A small audio embedding model, trained from scratch: width 160, 21100 steps.
Rows from block 3 of a small audio embedding model, named by matrix and row number. Rows with one number belong to one neuron. Each number is 128 + 24 x the weight over its row's rms, rounded and kept within 0 to 255. All counts start at 0.
After each neuron's rows are labels from the 100 clips, of 14976, where the neuron reaches its highest value: "peak on" is the class under the peak. Only what is clearly more common there than usual is listed. The data: synthesized solo parts of chorales (CocoChorales). In brackets: how many of the 100.
# fc1: MLP up (model.blocks.3.mlp.fc1.weight, 480x160), inputs 0-159
# fc2: MLP down (model.blocks.3.mlp.fc2.weight, 160x480, transposed), outputs 0-159

fc1.2 [142 126 129 134 121 129  93 121 130 107 127 152 135 123 143 132 117 128 127 143 189 166  91 119 111 133  98 125 102 173 143  58 183 134 145 159 181 155 109  91 122 154 129 107 156 103  95 131 185 117 100 165  79 116  97 102 147 118 134 152 149 143 126 128 148 115 149  66 150 150 107 142 175 118 125 127  97 109 138 123 125 148  98 112 136 100 138 115 118 163 125 111  85 146 125 135 136  93 127 153 141 127 144 123  88 140 116 125 139 103  96 117 139 116 121 173 118 143 138 160 149 148 145 103 157 124 139 114 140  74 148 135 104 156 111 117 114 108 121 139 115 137 153 149 150 120 171 142 162 146 141  86 164 107 154 157 116 135 171 129]
fc2.2 [184 123 158 129 117 137 108 190 127 182  87 146 146 128 156 118  96  64 120 145 108  93 149 142  93 146 133 158 131 135 135 153 121 106 104  94 153 107 172 160 130 164 100 125 110 160 112 115 112 152 139 125 140 147 121  93 113 125 110 135 107 142 156 155 133 103 171 148 156  89 111 101 146 140 100 143 124 116 120 124 123 164 170 135  92 142  90 152 142 145 133 129 119 116 158 138 141 151 138 116 146 169 134 113 128 149 164 149 114 134 119 121 147 159 120 107 154  94 125 113  87 153 143 151  89 120 109 131 120 131 157 106 104 131 141 134 162  94 155 141 150 122 115 162 126 132 150 118 141 161 127 179 183 102 159  88 120 162 136 153]
peak on: G#4 (31); B4 (27)

fc1.244 [113 117 186 135  98 107 167  93  94 111 157 139 146 177 157 181 198 149 109 132 175 127 117 137 141 144 128 127 102 137 140 113 153 166 122 123 139 121  88  88 122 154 131 131 117 110 132 101 116 115 107 111 132 175 116 113 107 173 167 141 140 123 162 129 143 124 169 187 126 148 127 157 139 152 109 155 128 155 100 122 140 140 126 117  85 103 152  93  99  91 105 132  75 143 138 165 134 123  90 144 154 135 149 131 119 145 122 148 126 114 163 132 130 133 109 111 111 113 116 113 119 145 158 105  89 183 150 118 130  79 100 122  97 176  97 110 125 122  99 151 148 101 109 142 120 113 101 114 126 130 152 129 142 123 132 129 138 127 137 145]
fc2.244 [157 133 115 134 158 166  81 150  99 152 134 100 117 110 150 110 112 107 121 126 126 145  88 103 131 117 137 139 145 123 106 139 119  85 136  95 169 110 155 142 129 151 130 142 142 162 101 134 156 135 130 158 114 114 125  95 206 121 143 148 151 111 125 184  97 154 130 139 129  93  90 115 128 136 112 122 118  80 164 151 109 142 147 153 112 105 139 161 124 147 126 132 118 125 123  92 122 151 154  70 104 141 158 131 156 134 149 167  84 157 123  94 123 120 144 117 122 110  79 160 118 142 123 131 163 140 129 103 152 166 125  76 108 104 143 153 120 110 130 131 123 142 157 128 132  90 146 190 188 119 100 125 147 117  92 106 129 109 144 117]
peak on: E4 (25)

fc1.302 [150 108 104 105 115  85 125 122 148 145 144 155 134 146 145 128 103 134 119 159 109 122 124 124 117 113  93 157  89 120 109 112  99 175 111 110  75 117 151  90 132 120 119 121 146 127 124 127 138 111 160 115 126 142 158 182 114 112 139 102 118 144 138 144 154 125 150  59 140 165 130 105 134 190 138  95 140 118 108 170 137 157 178 125  91 125 138 141 134 138 129 154 121 103 118 104 117 135  88 104  98 134 158  89 137 142 167 150 133 154 110 122 135 142 144 136 123 158 185 138 139 141 155 157 114 157 149 130 103  58 137 121 131 140 127 128 163 107 107  93 129 129 101  99 145 160 144 172 151 126 104 105 133 153 107  67 136 130 106 161]
fc2.302 [156 151 164  96 150 164 101 143 129 148 138 132 159  92 107 115 150 102 156 120 102 145 105 132 126 124 150 116  72 110 137 106 106 122 145 125 143  73 139 105 114 143 122 150 125 126 132 117 138  97 116 152 152 111 105 135 163 133 113 145 122 170 109 162 107 129 121 159 124 108 126 173 144 101 121 181 149 177 150 164 109 128 125 150 140 161 128 135 135 114 124 115 127 146 134 129 125 129 112 166 124  81  94 122 108 122 105  87 106  69 133  96 112  98 128 111 112  76  63 139 147 130  97 121 132  90 146 131 153 189 139 142 127 120 129 188 100 104 135 116 114 142 110 151 124 150 153 136 105 141 107 170 145 143 114 155 144 144 154  83]
peak on: G#4 (32)

fc1.382 [140 160 141  88 113 118 110 123 141 109 101 106 135  70 162 116 141 110 122 151 162 116 127 138 133 149  81 168 121 178 130  80 177 157 135 152 115  90 119 110 121 167 115  96 160 163  88 131 116 162 116 132 133  92 104 105 128  70 123 168 136 132 135 119 144 138 139 105 162 103  89 113 150 103  97 171  89 106 173 105 131 149 129 111 122 108 134 123 106 138 102 103 130 102 128 139 101 105 130 141 108 152 137  88  83 107 127 140 129 110 112 120 126 108 132 158 126 113 171 152 172 161 139  78 145 115 104 120 148  93 143 155 112 132 138  97 107 133 133 100 109 131 131 140 110 137 152 141 168 142 127  74 139 129 136 121 127 156 164 123]
fc2.382 [165 136 142 153 130 119 112 149 148 147 115  88 173 126 140 149  85 117 113 175 118 136 128 120  88 163 107 122 132 154 148 142 163 113 135  86 152 113 178 147 116 152 105 153  86 147 108 137 102 160 145 131 133 148 104 111 119 145 127 130  76 157 127 110 142  96 112 127 148  84 109 125 134 162 116 167 137  87  98 121 108 117 164 115 120 167 137 123 113 148 153 127 137 126 119 114 143 124 158 144 148 167 135 145 153 194  91 147 151 145 131 168 160 164 128 138 154 126 106 135  79 168 158 130 134  98 122 101 130 163 147  97 107 128 147 137 134 124 130 119 138  94 154 143 183  92 164 134 102 141 126 139 172 132 136 107 120 147  85 156]
peak on: G#4 (28)

fc1.180 [ 99 121 138 121 132 142 139  92  92 128 119 100 122 162 147 117 125 105 112 139 112 123 122 148 148 115 153 135 126 145  88 104 120 180 146 150 117  92 128 134 135 107 115 123 130 103  82 123 113 159 103 114 152 134 111 135  54 180 146 106 138 130 121  97 131 129 161 104 141 133  74 107 144 130 105 161 132 152  95 112 169 151 172  96  88 121 144 103 124 146 111 139  89  91 160 150 136 109 107 102 152 126 155 100 105 113 103 116 142  83 120 141 126 158 105 109 122 150 158 103 129 154 135 153 106 188 139 116 122  77 123 120 140 180 108 118 167 141  94  85 123 119 106 126  97 126 120 125 161 114 117  92 106 122 128 149 154 167 132 159]
fc2.180 [169  91 118  92 145 135 100 147 150 140 134 129 123 112 128 113 110  98 134 103 151 108 114 125 146 140 102  97 152 123 107 109 133  66  80 102 155 126 146 170  75 162 134 147 141 125 134 131 167 107 135 143 108 152 107  96 156 136 118 165  94 143 130 187 119 139 126 140 119 119 137 172 108 124 142 154  84  51 149 124 107 122 116 114 128 156 156 155 150 153 130 149 156 152 150  78 117 116 142  99  88 102 112 159 143 133 164 141 123 145 141 117 103  79 114 129 135 135 157 171 129 137 127 104 145 104 119 107 144 164 146 147 168 125 137 122 101 110 144 159 151 130 120 173 102 119 111 134 124 145 113 141 116 145 143 117  88  99 174 143]
peak on: E4 (35)

fc1.237 [178 126 116 136 107 114 133 130 124 115 163  95 127 118 122 141 139 138 137  87 161 164 126 101  95 128 124  75 140 150 130  97 108 136 126 137 104 146 126 125 149 152 118 158 169 126 132 101 150 144 145 125  66 130  96 145  70 147  61 120 141 137 145 157 108  92 143  94 138 136 109 134 122 128 129 157 105  68 153 137 150 128 132 113  50 114 136 111 152 108  94 115 117 127 121 109 132 115 130 112 138 105 161 135 120 126 103 153 112  58 123  92 161 144 134 104 154 116 133 143 152 104 162 140 127 160 135 133 151 123 138 108  94 147 123  92 171 119 127 137 135  94 167 147 149 122 101 135 153 155 141  98 134 146 154 107 141 154  80 133]
fc2.237 [138  67 129  97 139 109 129 162 168 145  89 141 120 151 116 112 118  89 151 157 136 129 123 124 106 131 142 139 120 155 132 125 146 160 169 109 145 117 112 149 122 125 126 135 149  91 108 164 142 175 120 138 106 165 112 131  97 108 112 146 134 142 129 135 149 134 143  86 151 144 100 104 155 112 122 126 150 112 190 152 169 152 155 133 121 155 117  63 142 168 130 112 105 135 175 143 139 132 168 116 164 126 155 133 124 147 133 168 125 132 138 107 143 188  91 135 133 139  96 162 112 121 151 114 162 153 131 162 138 120 126 112 103 128 136 140 160 131 159 125 110 118 150 123 141 125 174 111 162 149 141 163 195 108 149 112 122 153 151 181]
peak on: G#4 (43)

fc1.13 [ 91 105 138  92 147 113 145 110 124 151 108 130 132 175 148 118 120 111 139 101  95 124 150 122 153 133 140 129 145  69 123 144 148  98 118 116 114 122 129 130 113 150 178 160 156 126 136 141 112 147 130 108 121 129 145 136 163  81 121 105 163 189  63 149 134 111 108 167 130 115 114 141 137 161 133 109 145 107 146 131 144 100  99 167  98 160 112 135 120 130 120 134 121  99  96  88 136 107 128 131 112 103 131 158 134  85 108 130 101  66 130 145 122 150 125 102 106 127  74 122 155  99 104 153 117 100 127 159 123  94 143 120 132 102 145 106 136 116 153 129 150 106 153 152  74 152  85  96 107 161  92 147 165  96 110 136  98 130 115 166]
fc2.13 [118  95 142 106 133 157 178 158 158 163 159 133  80 103 101 110  83 124 162 116 178 119 134 118 110 148 104  94 146 104 170 112 109  87 131 132 123 102  70 106 133 127 115  99 131  80 131 128 139  91 145 110 135 148  94 118 112 118 106 103 116 160 124 100 128 135  77 128 113  91 192 183 132 111 157 150 112 144 127 120 120 129 102 149 128 157 136  96 154 140 137 156 148 125 128 102 134 133 150 187 102  78 148 160 158 128 126 128 113  99 151 103  84 114 136 120 144 148 124 145 130 117 127 118 104 134  76 127 103 112 128 138 135 133 158  98 119 124 122 129 153 134 139 152  98 152 113 131 135 141 174 113 155 109 141 127  91  94 129 116]
peak on: D#4 (37)

fc1.224 [121 120 132  86  95 105 150 106 139 101 156 138 116 110 150 152 121 118 116 102 103 115 100 107 153  98 159 103 126 164 131  74 129 125 118 152 121 111 118 124 117 137 110 142 131 105 154 146 119 137 102 128  56 141 145 137  97 128  78 106 155 110  68 117 119  88 130 112 127 158  95 146 101 140 117 125 120  99 157 105 153 128 132 116 113 137 126 137 147 125 106 120 125 155 133 125 115 147 149 125 136  95 156 137 108 107 145 143 152  95 147 125 118 174 138  82 147  77 187 130 115  93 115 138 131 168 140 175  89 141 109 158 107 107 140  92 200 125 131 122 110 102 143 110 110 134 101 176 135 137 143 134 134 140 147 109 134 151  59 133]
fc2.224 [126  90 162 122  93 129 147 136  97 135 111 138 130 145 116 115 134 152 115 122 136 146 136 144  99 114 120 141  78 120 122 160 131 141 122 130 114  98  97 134 114 140 125  96 150  89 112  93 134 180  97 106  92 146 128 131 100 157 147  87 157 122 138 142 155 172 134 152 109 106 119 152 133  91 171  96 145 121 145 122  90 120 151 108 101 111  91  57 146 122  90  93 134 152 113 160 129 108 117  78 132 157 144 113 136 125 110 114 117 126 172 137 131 100 123 129 122 134 178 130 129 103 144 102 150 143  95 150 144 111  52  82 112 146 137 128 152 136 127 120 104 141 156 131 122 123 132 116 179 143  94 171  89 117 111 148 122 134  83 162]
peak on: G#4 (25)

fc1.318 [113 159 130 140 117 131 139  88 131 122 124 104 140 166 130  81  86 162  76 157 130 111 118 130 132 123 106  89 115 103 102 137 141 147 136 121 161  78 137 165 133 170 120 134 160 148 124 135 100 133 148 100 155 125 118 173 142 139 154 137 103 143 115 126 133 129 100 153 127 142  46 113  73 142 134 118 120 121 100 128 101 133 122  90 127 173 134 160 102 159 105 140 138 121 151 145 130 118  87 127 138  82 127  95 148 166 128 104 159  98 166 117 131 150 130 105 151 132 175 116 103 171 138 193 141 157 130 124 106 117 116 143 109 157 105 131 108 135 109 131 132 116 156 141 107 134 108 107 164 156  84 119 108 145 107  78 125 110 129 129]
fc2.318 [127 134 138 142 123 108 110  67 144 127 163 169 145 153 118 165  85 154  91 127 179 125 135 122 120 171  93  87 112 115  79 134 103 145 112 117 144 118 139 111 101 127 151 124 112 132 148 132 107  88 153  96 153 129 110 125 144 127 156  87  97 132 151  77 116 148 154 130 118 169  80 130 108 130  92 102 123 126 109 129 129 165 112 125  82 161 134 140  92 146 116 176 152 113 137  95 172 156 118 111 131  86 122 105 115 153 141 130 181 130 121  71 104  77 152 157 148 115 159 126 122 138  88 163 107 119 129 143 119  83 146 156 164 133 118 147 127 147 105 113 104 129 128 124 122 133 156 115 137 126 134 121 139 138 113 106 122 111 150 100]
peak on: G#4 (34)

fc1.85 [104  98 144 125 110  74 132 116 127 121 118  93 134 124 159 148 142 123 109  98 106 142 128 116 115 113 121 113 126 147 132  71 133 170 115 178 144 119  92 120 114 120 120 119 126 102 122 121 172 156  88 125  66 147 167 148 110 114  96  71 105 138 124 128 146 131 141 126 148 142 100 153 110 161 107 117 116  91 129 122 118 116 116 112  90  84 136 103 126  97  99 125  93 139 136 134 147  88 110  86 125 102 141 134 126 122 139 141 124 127 136 117 132 110 112 148  78 155 132 129 107 100 127 128 159 181 123 156 123 199  70 104 104 115 145 123 117  92 112 163 110 132 105 135 113 148  90 120 156 125 142 142 142 140 153 129 169 148  76  89]
fc2.85 [113 109 134 141 139 106 164  87 133 150 153 123 141 137 119 155 144 156 127 112 119 149 122 118 124 121 111 145 115 190 130 112 148 117 140  96 149 141  97 127 130 128 154 119 158  77  67 132 209 176  87 129  64 152 156 107 108 108 133 106 154 103 163 120 103 153 119 152 124 115 123 145 104 123 135  99 150 145 183 121 109 115 141 129  96 104 117  70 146 111 104  93  95 164 143 125 157 107 155 104 108 148 118 140 145 127 133 135 135 116 144 137 106 117 106 115 160 121 114 150 109  88 113 129 157 161  99 129 157 123  79 112 139 134 121 152 129 114 125 149  73 132 143 128 137 137 118 125 166 113 156 170 102 132  94 160 138 120 113 135]
peak on: D#4 (32)