A small audio embedding model, trained from scratch.
Data: trained on synthesized solo parts of chorales (CocoChorales), 39062 training examples, 34.6 epochs.
Rows from block 3 of a small audio embedding model, named by matrix and row number. Rows with one number belong to one neuron. Each number is 500 + 40 x the weight over its row's rms, rounded and kept within 0 to 999. All counts start at 0. Numbers have three digits each.
After each neuron's rows are labels from the 100 clips, of 14976, where the neuron reaches its highest value: "top examples" is what is common among them; "loudest band" is the band of the loudest frequency at the time of the peak. Only what is clearly more common there than usual is listed. The data: synthesized solo parts of chorales (CocoChorales).
# fc1: MLP up (model.blocks.3.mlp.fc1.weight, 480x160), inputs 0-159
# fc2: MLP down (model.blocks.3.mlp.fc2.weight, 160x480, transposed), outputs 0-159

fc1.370:477529544487462420523468574499470451502461560499523508442481493481502478451501497471512567488452505532498543504487453458483502464486499457442540613511432565391511571491487481432412495508502515489511528510534551426532511543438498478459463468449469469457456432493493538426456462443545492574512461466468473468515504483478523487492500524500501479507499433496492530480522515491459509508529402521408480466481571446494403500550505475472472520549402504540532487482482441523477562508454443
fc2.370:491508546565497426510508503539490469546545493537574502464460494576491452487522506578509596480547537491531445550527476525516511523491514471474460620590450487397566514490462513503489449533574491502516522533484456445529451501517494562487554483515461537468500492470476525450455467455567565495542511543473508570520537525538535522493500556552497489473491404495567538512459513492565537440531490498423428468541485487526457464520490488544548530482483499517462499609471468473496540510446489
top examples: saxophone; note D#4; note G#4
loudest band: 250 to 500 Hz

fc1.383:493433444470494564507540517565481483512506549495535440564508420422515494408461492585496442548427486476486482513474563509483579521520494542484499481491495466486505466474572575513519507501506493474543500500456465478449534480478537476416436540453553529437470552499491535582479526452524566519563468463410544496470502469481443519484505588471494450439571533503536561433519472474452501520492521481463458551488558483521493508435470412519500482491472486492538500465553539469467467559510521
fc2.383:521535569549534417452547504476480469444463423563477509553521489530471537503528483518530509506457434544554507508494606447534464531538474503476457492522451553467485505496460464535474478508489555436556456498499516496461420537444510488537583402568485468484561449530521525462545456555475519494501417520479454488485571457467494489441457484490533496510466458502406473544448569479539476541474498549492547499459549472506436470484511467467438525506562521451436482541489475551531567493529514
top examples: trumpet; note A#4; note B4
loudest band: 1000 to 2000 Hz

fc1.223:461568471522535489474497450533529502475513457536540453515493529520485557591500537490416447535542510578493536507551471454498462475453477519613471575460511569487458511490514410567437499488538552463506473505450489406562490490433504496477519527567499475498461418538460486514501538512506469538504525471530407428514516476541530454495422494507505488561495444481505556512461514502478517538510477523474508473548497481514461484530492535492536615484580520529454460484404529464537548486527492
fc2.223:519584484520476498476464499538529553436519416529505462518523479490521528544467528443467492520497510486455555466509478489502553531472460481548468494429452515537489503470466471487485554452502559464510501508440563517548428538426475435534521492484466509483466405512543537529523524532484495480550519500496452466400549497498527471572459453508504517488449508538475524520495514442491547501507520549509535478532529540577456523459475490471450568544646446525498509567383529503564487458566558
top examples: flute; note D#5; note E5
loudest band: 500 to 1000 Hz

fc1.184:472479518476503423506485578533516462543566539534488498519433503475496430498538534513512574496477515542520537499470503504514516531491589457515543551556432472425558573492508490516438515523544449489471502475522520431492496486528463469411549436505455530481465453418492538482446499443555565517518521568525464435471527457514497505553528498497497476535490451489580532496428457532560534481533480489389475539458515462550516487505462403471487503545476428567517476538470492523465542496423486
fc2.184:468456522488483454553452497488575543459503521519492518514491505481493492446478511523443531480442522478485472469497458475441492528475529418459456550579459492337522500438470454548457546481555463461527481541511478458505461481517517514557531453454479473482402472459430523527477423443599547529561493513475523507455520563513474504545522525452398488455471519488476507447443433499519527508543528508467492502510508532462494501490401512485507540572476472573476473492443546485550526488513510
top examples: saxophone; note F4; note D#4
loudest band: 250 to 500 Hz

fc1.131:456530546459482421490459597486531439549480562535483520519469494518485470512513492467481587500421469566511577463486462547521548514478575480471498565519429478413492563562435479426531498525484532510498488528492494416537486514480451484446466437497461504442565422515490576472469464516548515542524455509462496465527491476469498491561528514508517496543509431445562510523469516499552512441532477564490471525509540489580479506534453480469484497544435490517561533511448484510480551524402472
fc2.131:514456558539515450540466521513504536459519499574522492486487484492534535487521526505454582512427559488500479473527504505484476518462536395385462617564437509396516518489450444524514529477516422429520487558519510481465457486535536513480524467486487511512421463512414564497448430456538587481588470538488509534465519493501470539530520494498451474478524498468430519453484483521536542480545533486447470495498530500498465526530400475512478515533498434545477521556479508467573534493494511
top examples: saxophone; note D#4; note F4
loudest band: 250 to 500 Hz

fc1.112:407470520453484445457446547486507497528553543540485470506423480477497465532503547482495558511403530575507539488458453522495517522482577454474499575571427475378529545514470501470403528480515495506494574532532537448507430459482479475460526428527471519468506460484470534466456492426536531477520487553475470436493508469476532502496524501482499490481496447479562528457457495536521571494554484531399475531481567474549471441527450450508505502527470475559525494470474477545479533511420463
fc2.112:499450526526506444566456487529558499496508500552512539529484505520514528454511515495472554507446544506527450499512433475448497531459535420417468586558442486382529518486445476495475559480538469418515495525527459487506468484540511545517560488445489492483419460485434559512448417456603545519522474564517528505491517536515480534543481516493423496475487531485507511456423469484555564480515557542422449518512484527488472494520407503480511538577501501557511526556438531470531550495494513
top examples: saxophone; note F4; note D#4
loudest band: 250 to 500 Hz

fc1.417:492506515481468497466505424492467541479472578499556522457502445478554568486485458586533489502501477524499528501536515411499477467536620474491433483547501524465501583531449425505464564478419468440524479516591526457524567486450524501502469556523537504573535446483519462463476506503447493466472458519492525516363476473461555454498407497468456493491455475496504472485485581518487488496487457527462453514443545476535443536494475507477558521439536487480542484491543491536507482488571474
fc2.417:515466482488469505494570523524516481521480403431498500532482535489477508431518471510491548498482544464527499504457540493511446518528397557458527537476480465537453455482493455466506472504580530522526489448511518519489553565500445526438564519473497482486549538454488547557496467515529495519537484537577513443581512482522532450516495482588537460561579481584477473569465401508555441521465452582473551457501557532494556456532546466527413495531500520566534486495531499533452508576496517
top examples: bassoon; note A#3; note B3
loudest band: 250 to 500 Hz

fc1.191:376425496464477420522574538479492594496395511465491493570473475496431514474523466501473590490483427522503514505429479480497512538453477507488492422473496490539504487466560487489492551531485448547476462549529525582460542464506423514495475451535535503458504469499535537493544488476467507548466508535508486467551499508466455520413451482441487447515519507509495489424457521493496480465522446526510555441503541500546545491583498481489545506607525536404530527560526462498512490531471495
fc2.191:568482533439573515504477459552546512458463505555465518484410560493453491433489429455470470566512493433574477538524556541589494501438462520546505548446607442477429480498499477525482570525497459531450481524530496494546444520466539514491494493544607420533493453484470505455472472450447486529555480439549473506509521514501495424501485478519446535524504511549460547510492455514500561507499504505496553457543487509492550500505490449496469473529491545565488510416471488412494485478536444
top examples: viola; note D4; note D#4
loudest band: 250 to 500 Hz

fc1.446:543548476453475480509494464558454579569528597562500444523530525482488504524506528540456508505477570492484542612509476491459586490454516514452502538452455479449494535449472385484528462507476503543535417465568541466584492494517481486544480489567499508548543534518483481493460500475478567457509446474560496552412504490501466480606396472433559486501555455467492492577534548515504498553493482466537520494477561481473475498496501504470548461452533517547516486518497517527523475508500503
fc2.446:532488512481492430493529531493511492527521436474454461500536528493472511424509406459479509516522429494503455524498556563538477507550493554512468469469572449511492438506481546529498465459476550517473563588512427464445567504554540506463459558457567545508521555490500464569568446536575475564505542493376505437556472564520541493466521529545500462481512551530540543475524473511475469409455548565536529480505500554467531551468551524520467524470519512551550486474506493554481529489512540
top examples: flute; note D#5
loudest band: 500 to 1000 Hz

fc1.311:606518602552567427455435469435533487570504537505505567517456466566492489448492529490509494418479560502475365456517572512514519542505476589539443453443547446471514520473541506504513463465512552442479510497506495550487508540507451528408459466518542492481425477422490445461541473456501437511471488486496524513519520484532501490517540497437494490447521425515475456491480472487533462538524484445521500554513500456567509535538484508587476469475466507449545496491470499489470492494529500
fc2.311:434473479479497581505547472547500554433494482497485459496480548537501544555555553546498448500497476517523546481510451488546491464437550495583562479504510558486538512488479523531420510462564526495541497518459490525504502495460523466588489550493457561538430485569509479505544550527487533464514486517468423524519542540479566426528417503450452532461459619582532524504471467488448533518496523588530448426490516543479486467454485508495562508545538542514476604485495524476474557484511508
top examples: bassoon; note A3; note D3
loudest band: 250 to 500 Hz

fc1.159:502462558508465422554439492458502479492527454497593560547478535461401434510471452525456516575429477531508516477493478469515525498493510484425507530519459497486521457458477582495484589503553462526429531543494512460513505477501556492477402603509539472485535501493449516465410517477515537532549462430480520478522471477487448502493450564557439485476501480513489501462534491538419573532445490468467477465543507507553493444475487419544473455478457464492529503491495483498521420512513427
fc2.159:562538515522536497478516465523440503512475532545518390489476471495448526549509534501507484417521489453479557575437548504546526547524491561489433522523421552509490494468526501497547491492523578502544492477467541477544474519499403484443577454509491507525469482549556538528537485510520529498504509441462458535488488465527549497475527469564552502500498445421412543536506484536574497495433544617486444468517594529533460484469512508512587459485544523491483428559464447531496497496472520
top examples: clarinet; note E4; note F#4
loudest band: 250 to 500 Hz

fc1.401:464499533477495445463477510501498519507536502493504572517468492472477475500509454507534523501544414530458469561526564473454564466483515509473470496503526493527538508480505439588478420573465466427461410488566539476487493443522492472409429468420501460497501534544498449550512550541438528465555529490476506479449528463557499573494512477444500576523489454475466511488518513530561488463559450537468491460527436435520444500497467446521630518553488457466505478542540572508477456494511563
fc2.401:433474490518495518556354525528533518563493563503467535511482528458498449538504509532508460501468529582455502478426502534499506514433472482424488430529570463499484504510514503511502508506481437473565487548519531480469482481480490550514453575501513467474445553550533460509499511463446548529524524534439554616544538400459464435559484479449474467479488484453498413495572469519469490482462510442442510508534543489560507569507440490478480511478514468494449466442530502439475459452479485
top examples: clarinet; note D#4; note C#4
loudest band: 250 to 500 Hz

fc1.146:541512522597464464532460492487590469504431475487450569446509530505497432447467502469478509515454467496507552468529554513501543496505458480465531556428428565491525557397509523451515495494505523471539520396475495395537559546501516401447543452488475507476457471489475497465441527503590518523537561428422479524473497546452503481501449490470459487450473558451468502543505471487538531539531568459472507480444430469509472521489479510459489489478557550506491526481463545532478480512494463
fc2.146:508486505452480488454566550583381490514516522539583486496429498510486477469571527495564553483531541425482553425437449558518476489493515523582450501496491449473507495503480514472485510475454516511476539492494545463492461442480452537528610511435514503513528502504531503438484481521442484467497463543536568458416502480465480473464439531525485486573500534499463455523470524463453551479506390502502468499508575525542518523492527434531582513532505468561538461555581449515499512517519525
top examples: saxophone; note B4
loudest band: 250 to 500 Hz

fc1.355:513519389451506432414562517554538490430469591469427469513601487520548461502517481524530475519491560481484484526468520512469534542500462493519473470481517486541424542441585504489517505499444580465487503469526431528458561508458494508433456497514485563418507515504553486527514484533520510474548521494415408487457465483496508517498508459457496517500493454503539534421518467488548466453497480529459509536431475482516535516491485463505475534533630566560504522482513501531510554455466541
fc2.355:522532442479461504512534446527475595471436514513499422524515552528482464495510478565553516516501477421480517556498520504457504543494426541464476448529445529527466463430541514460597543476496537551523492452525475478502513511524450438517479464468411549510493489547590507514525523519498493416483540517427446540440553545493506537459516465481515471498499571477490486436523520465535464483424547563493436539487551516465487525510446504550468424401586523526441462496472462520541512476468531
top examples: trumpet; note E5; note D#5
loudest band: 1000 to 2000 Hz

fc1.49:455495484510488438518532475522468475525560595535534542502491455486515508518517572497473534497426508523450446451500384563469545501473534434436525554542489492427502534478502442485416466469473510491511463513516484471498465479499448449456593499497481517477393510455455559524453489433547522485499480531524512441487484498426479498537515545517503515515504530466511527451379501503524548484571474482365512489439497475547497499536465455500473495565460485585546468516480503508504511528456489
fc2.49:434453483505509553575458470497546444519564539513530477486474519482484497462492517543500542469494488517504458537541463464486532534471574445458492542589457468352589519471486457522450580532583479499492491503486488431483479519543492535483535489468488505465520430471452552483397463451539494574524465509515494505501533554520436484509462497515466528463427540518460486458451470493547547491502521565432401461524469504489489468516458518480502526532477568557447477516449527499541530540442474
top examples: saxophone; note D#4; note F4
loudest band: 250 to 500 Hz

fc1.280:529469493529556482565552457553477547462441572525474448554459535524459501432529418537517495545540375457582483550481505489512531557520478575532442486488513421529492512552486496462518562535469498475473537537481458530510523575475482480503473455522520415486558488494548571541528512499499525484518513510523458459508496556538538558454492495454501426550506427540512516524454514520539551473449466515548503522463616449556536548528472430542540522493556562489525519490507490478471472496494473
fc2.280:543485421432530484492559447490459555426453540495455475479517564529429476464510436526508534521526528413470530546504596525536514540543472495504492456489473537466466437444554521487557527556513475572512521526507476498461496527444414494501504454453564530489449432469542537469518524471430492422515485538502460517450508538523543466433511491474519500533497558531516535408445497461477500530460499575497553488570527547493559549564502495570496466548564560472553467493477481477503524492530534
top examples: viola; note D#4; note E4
loudest band: 250 to 500 Hz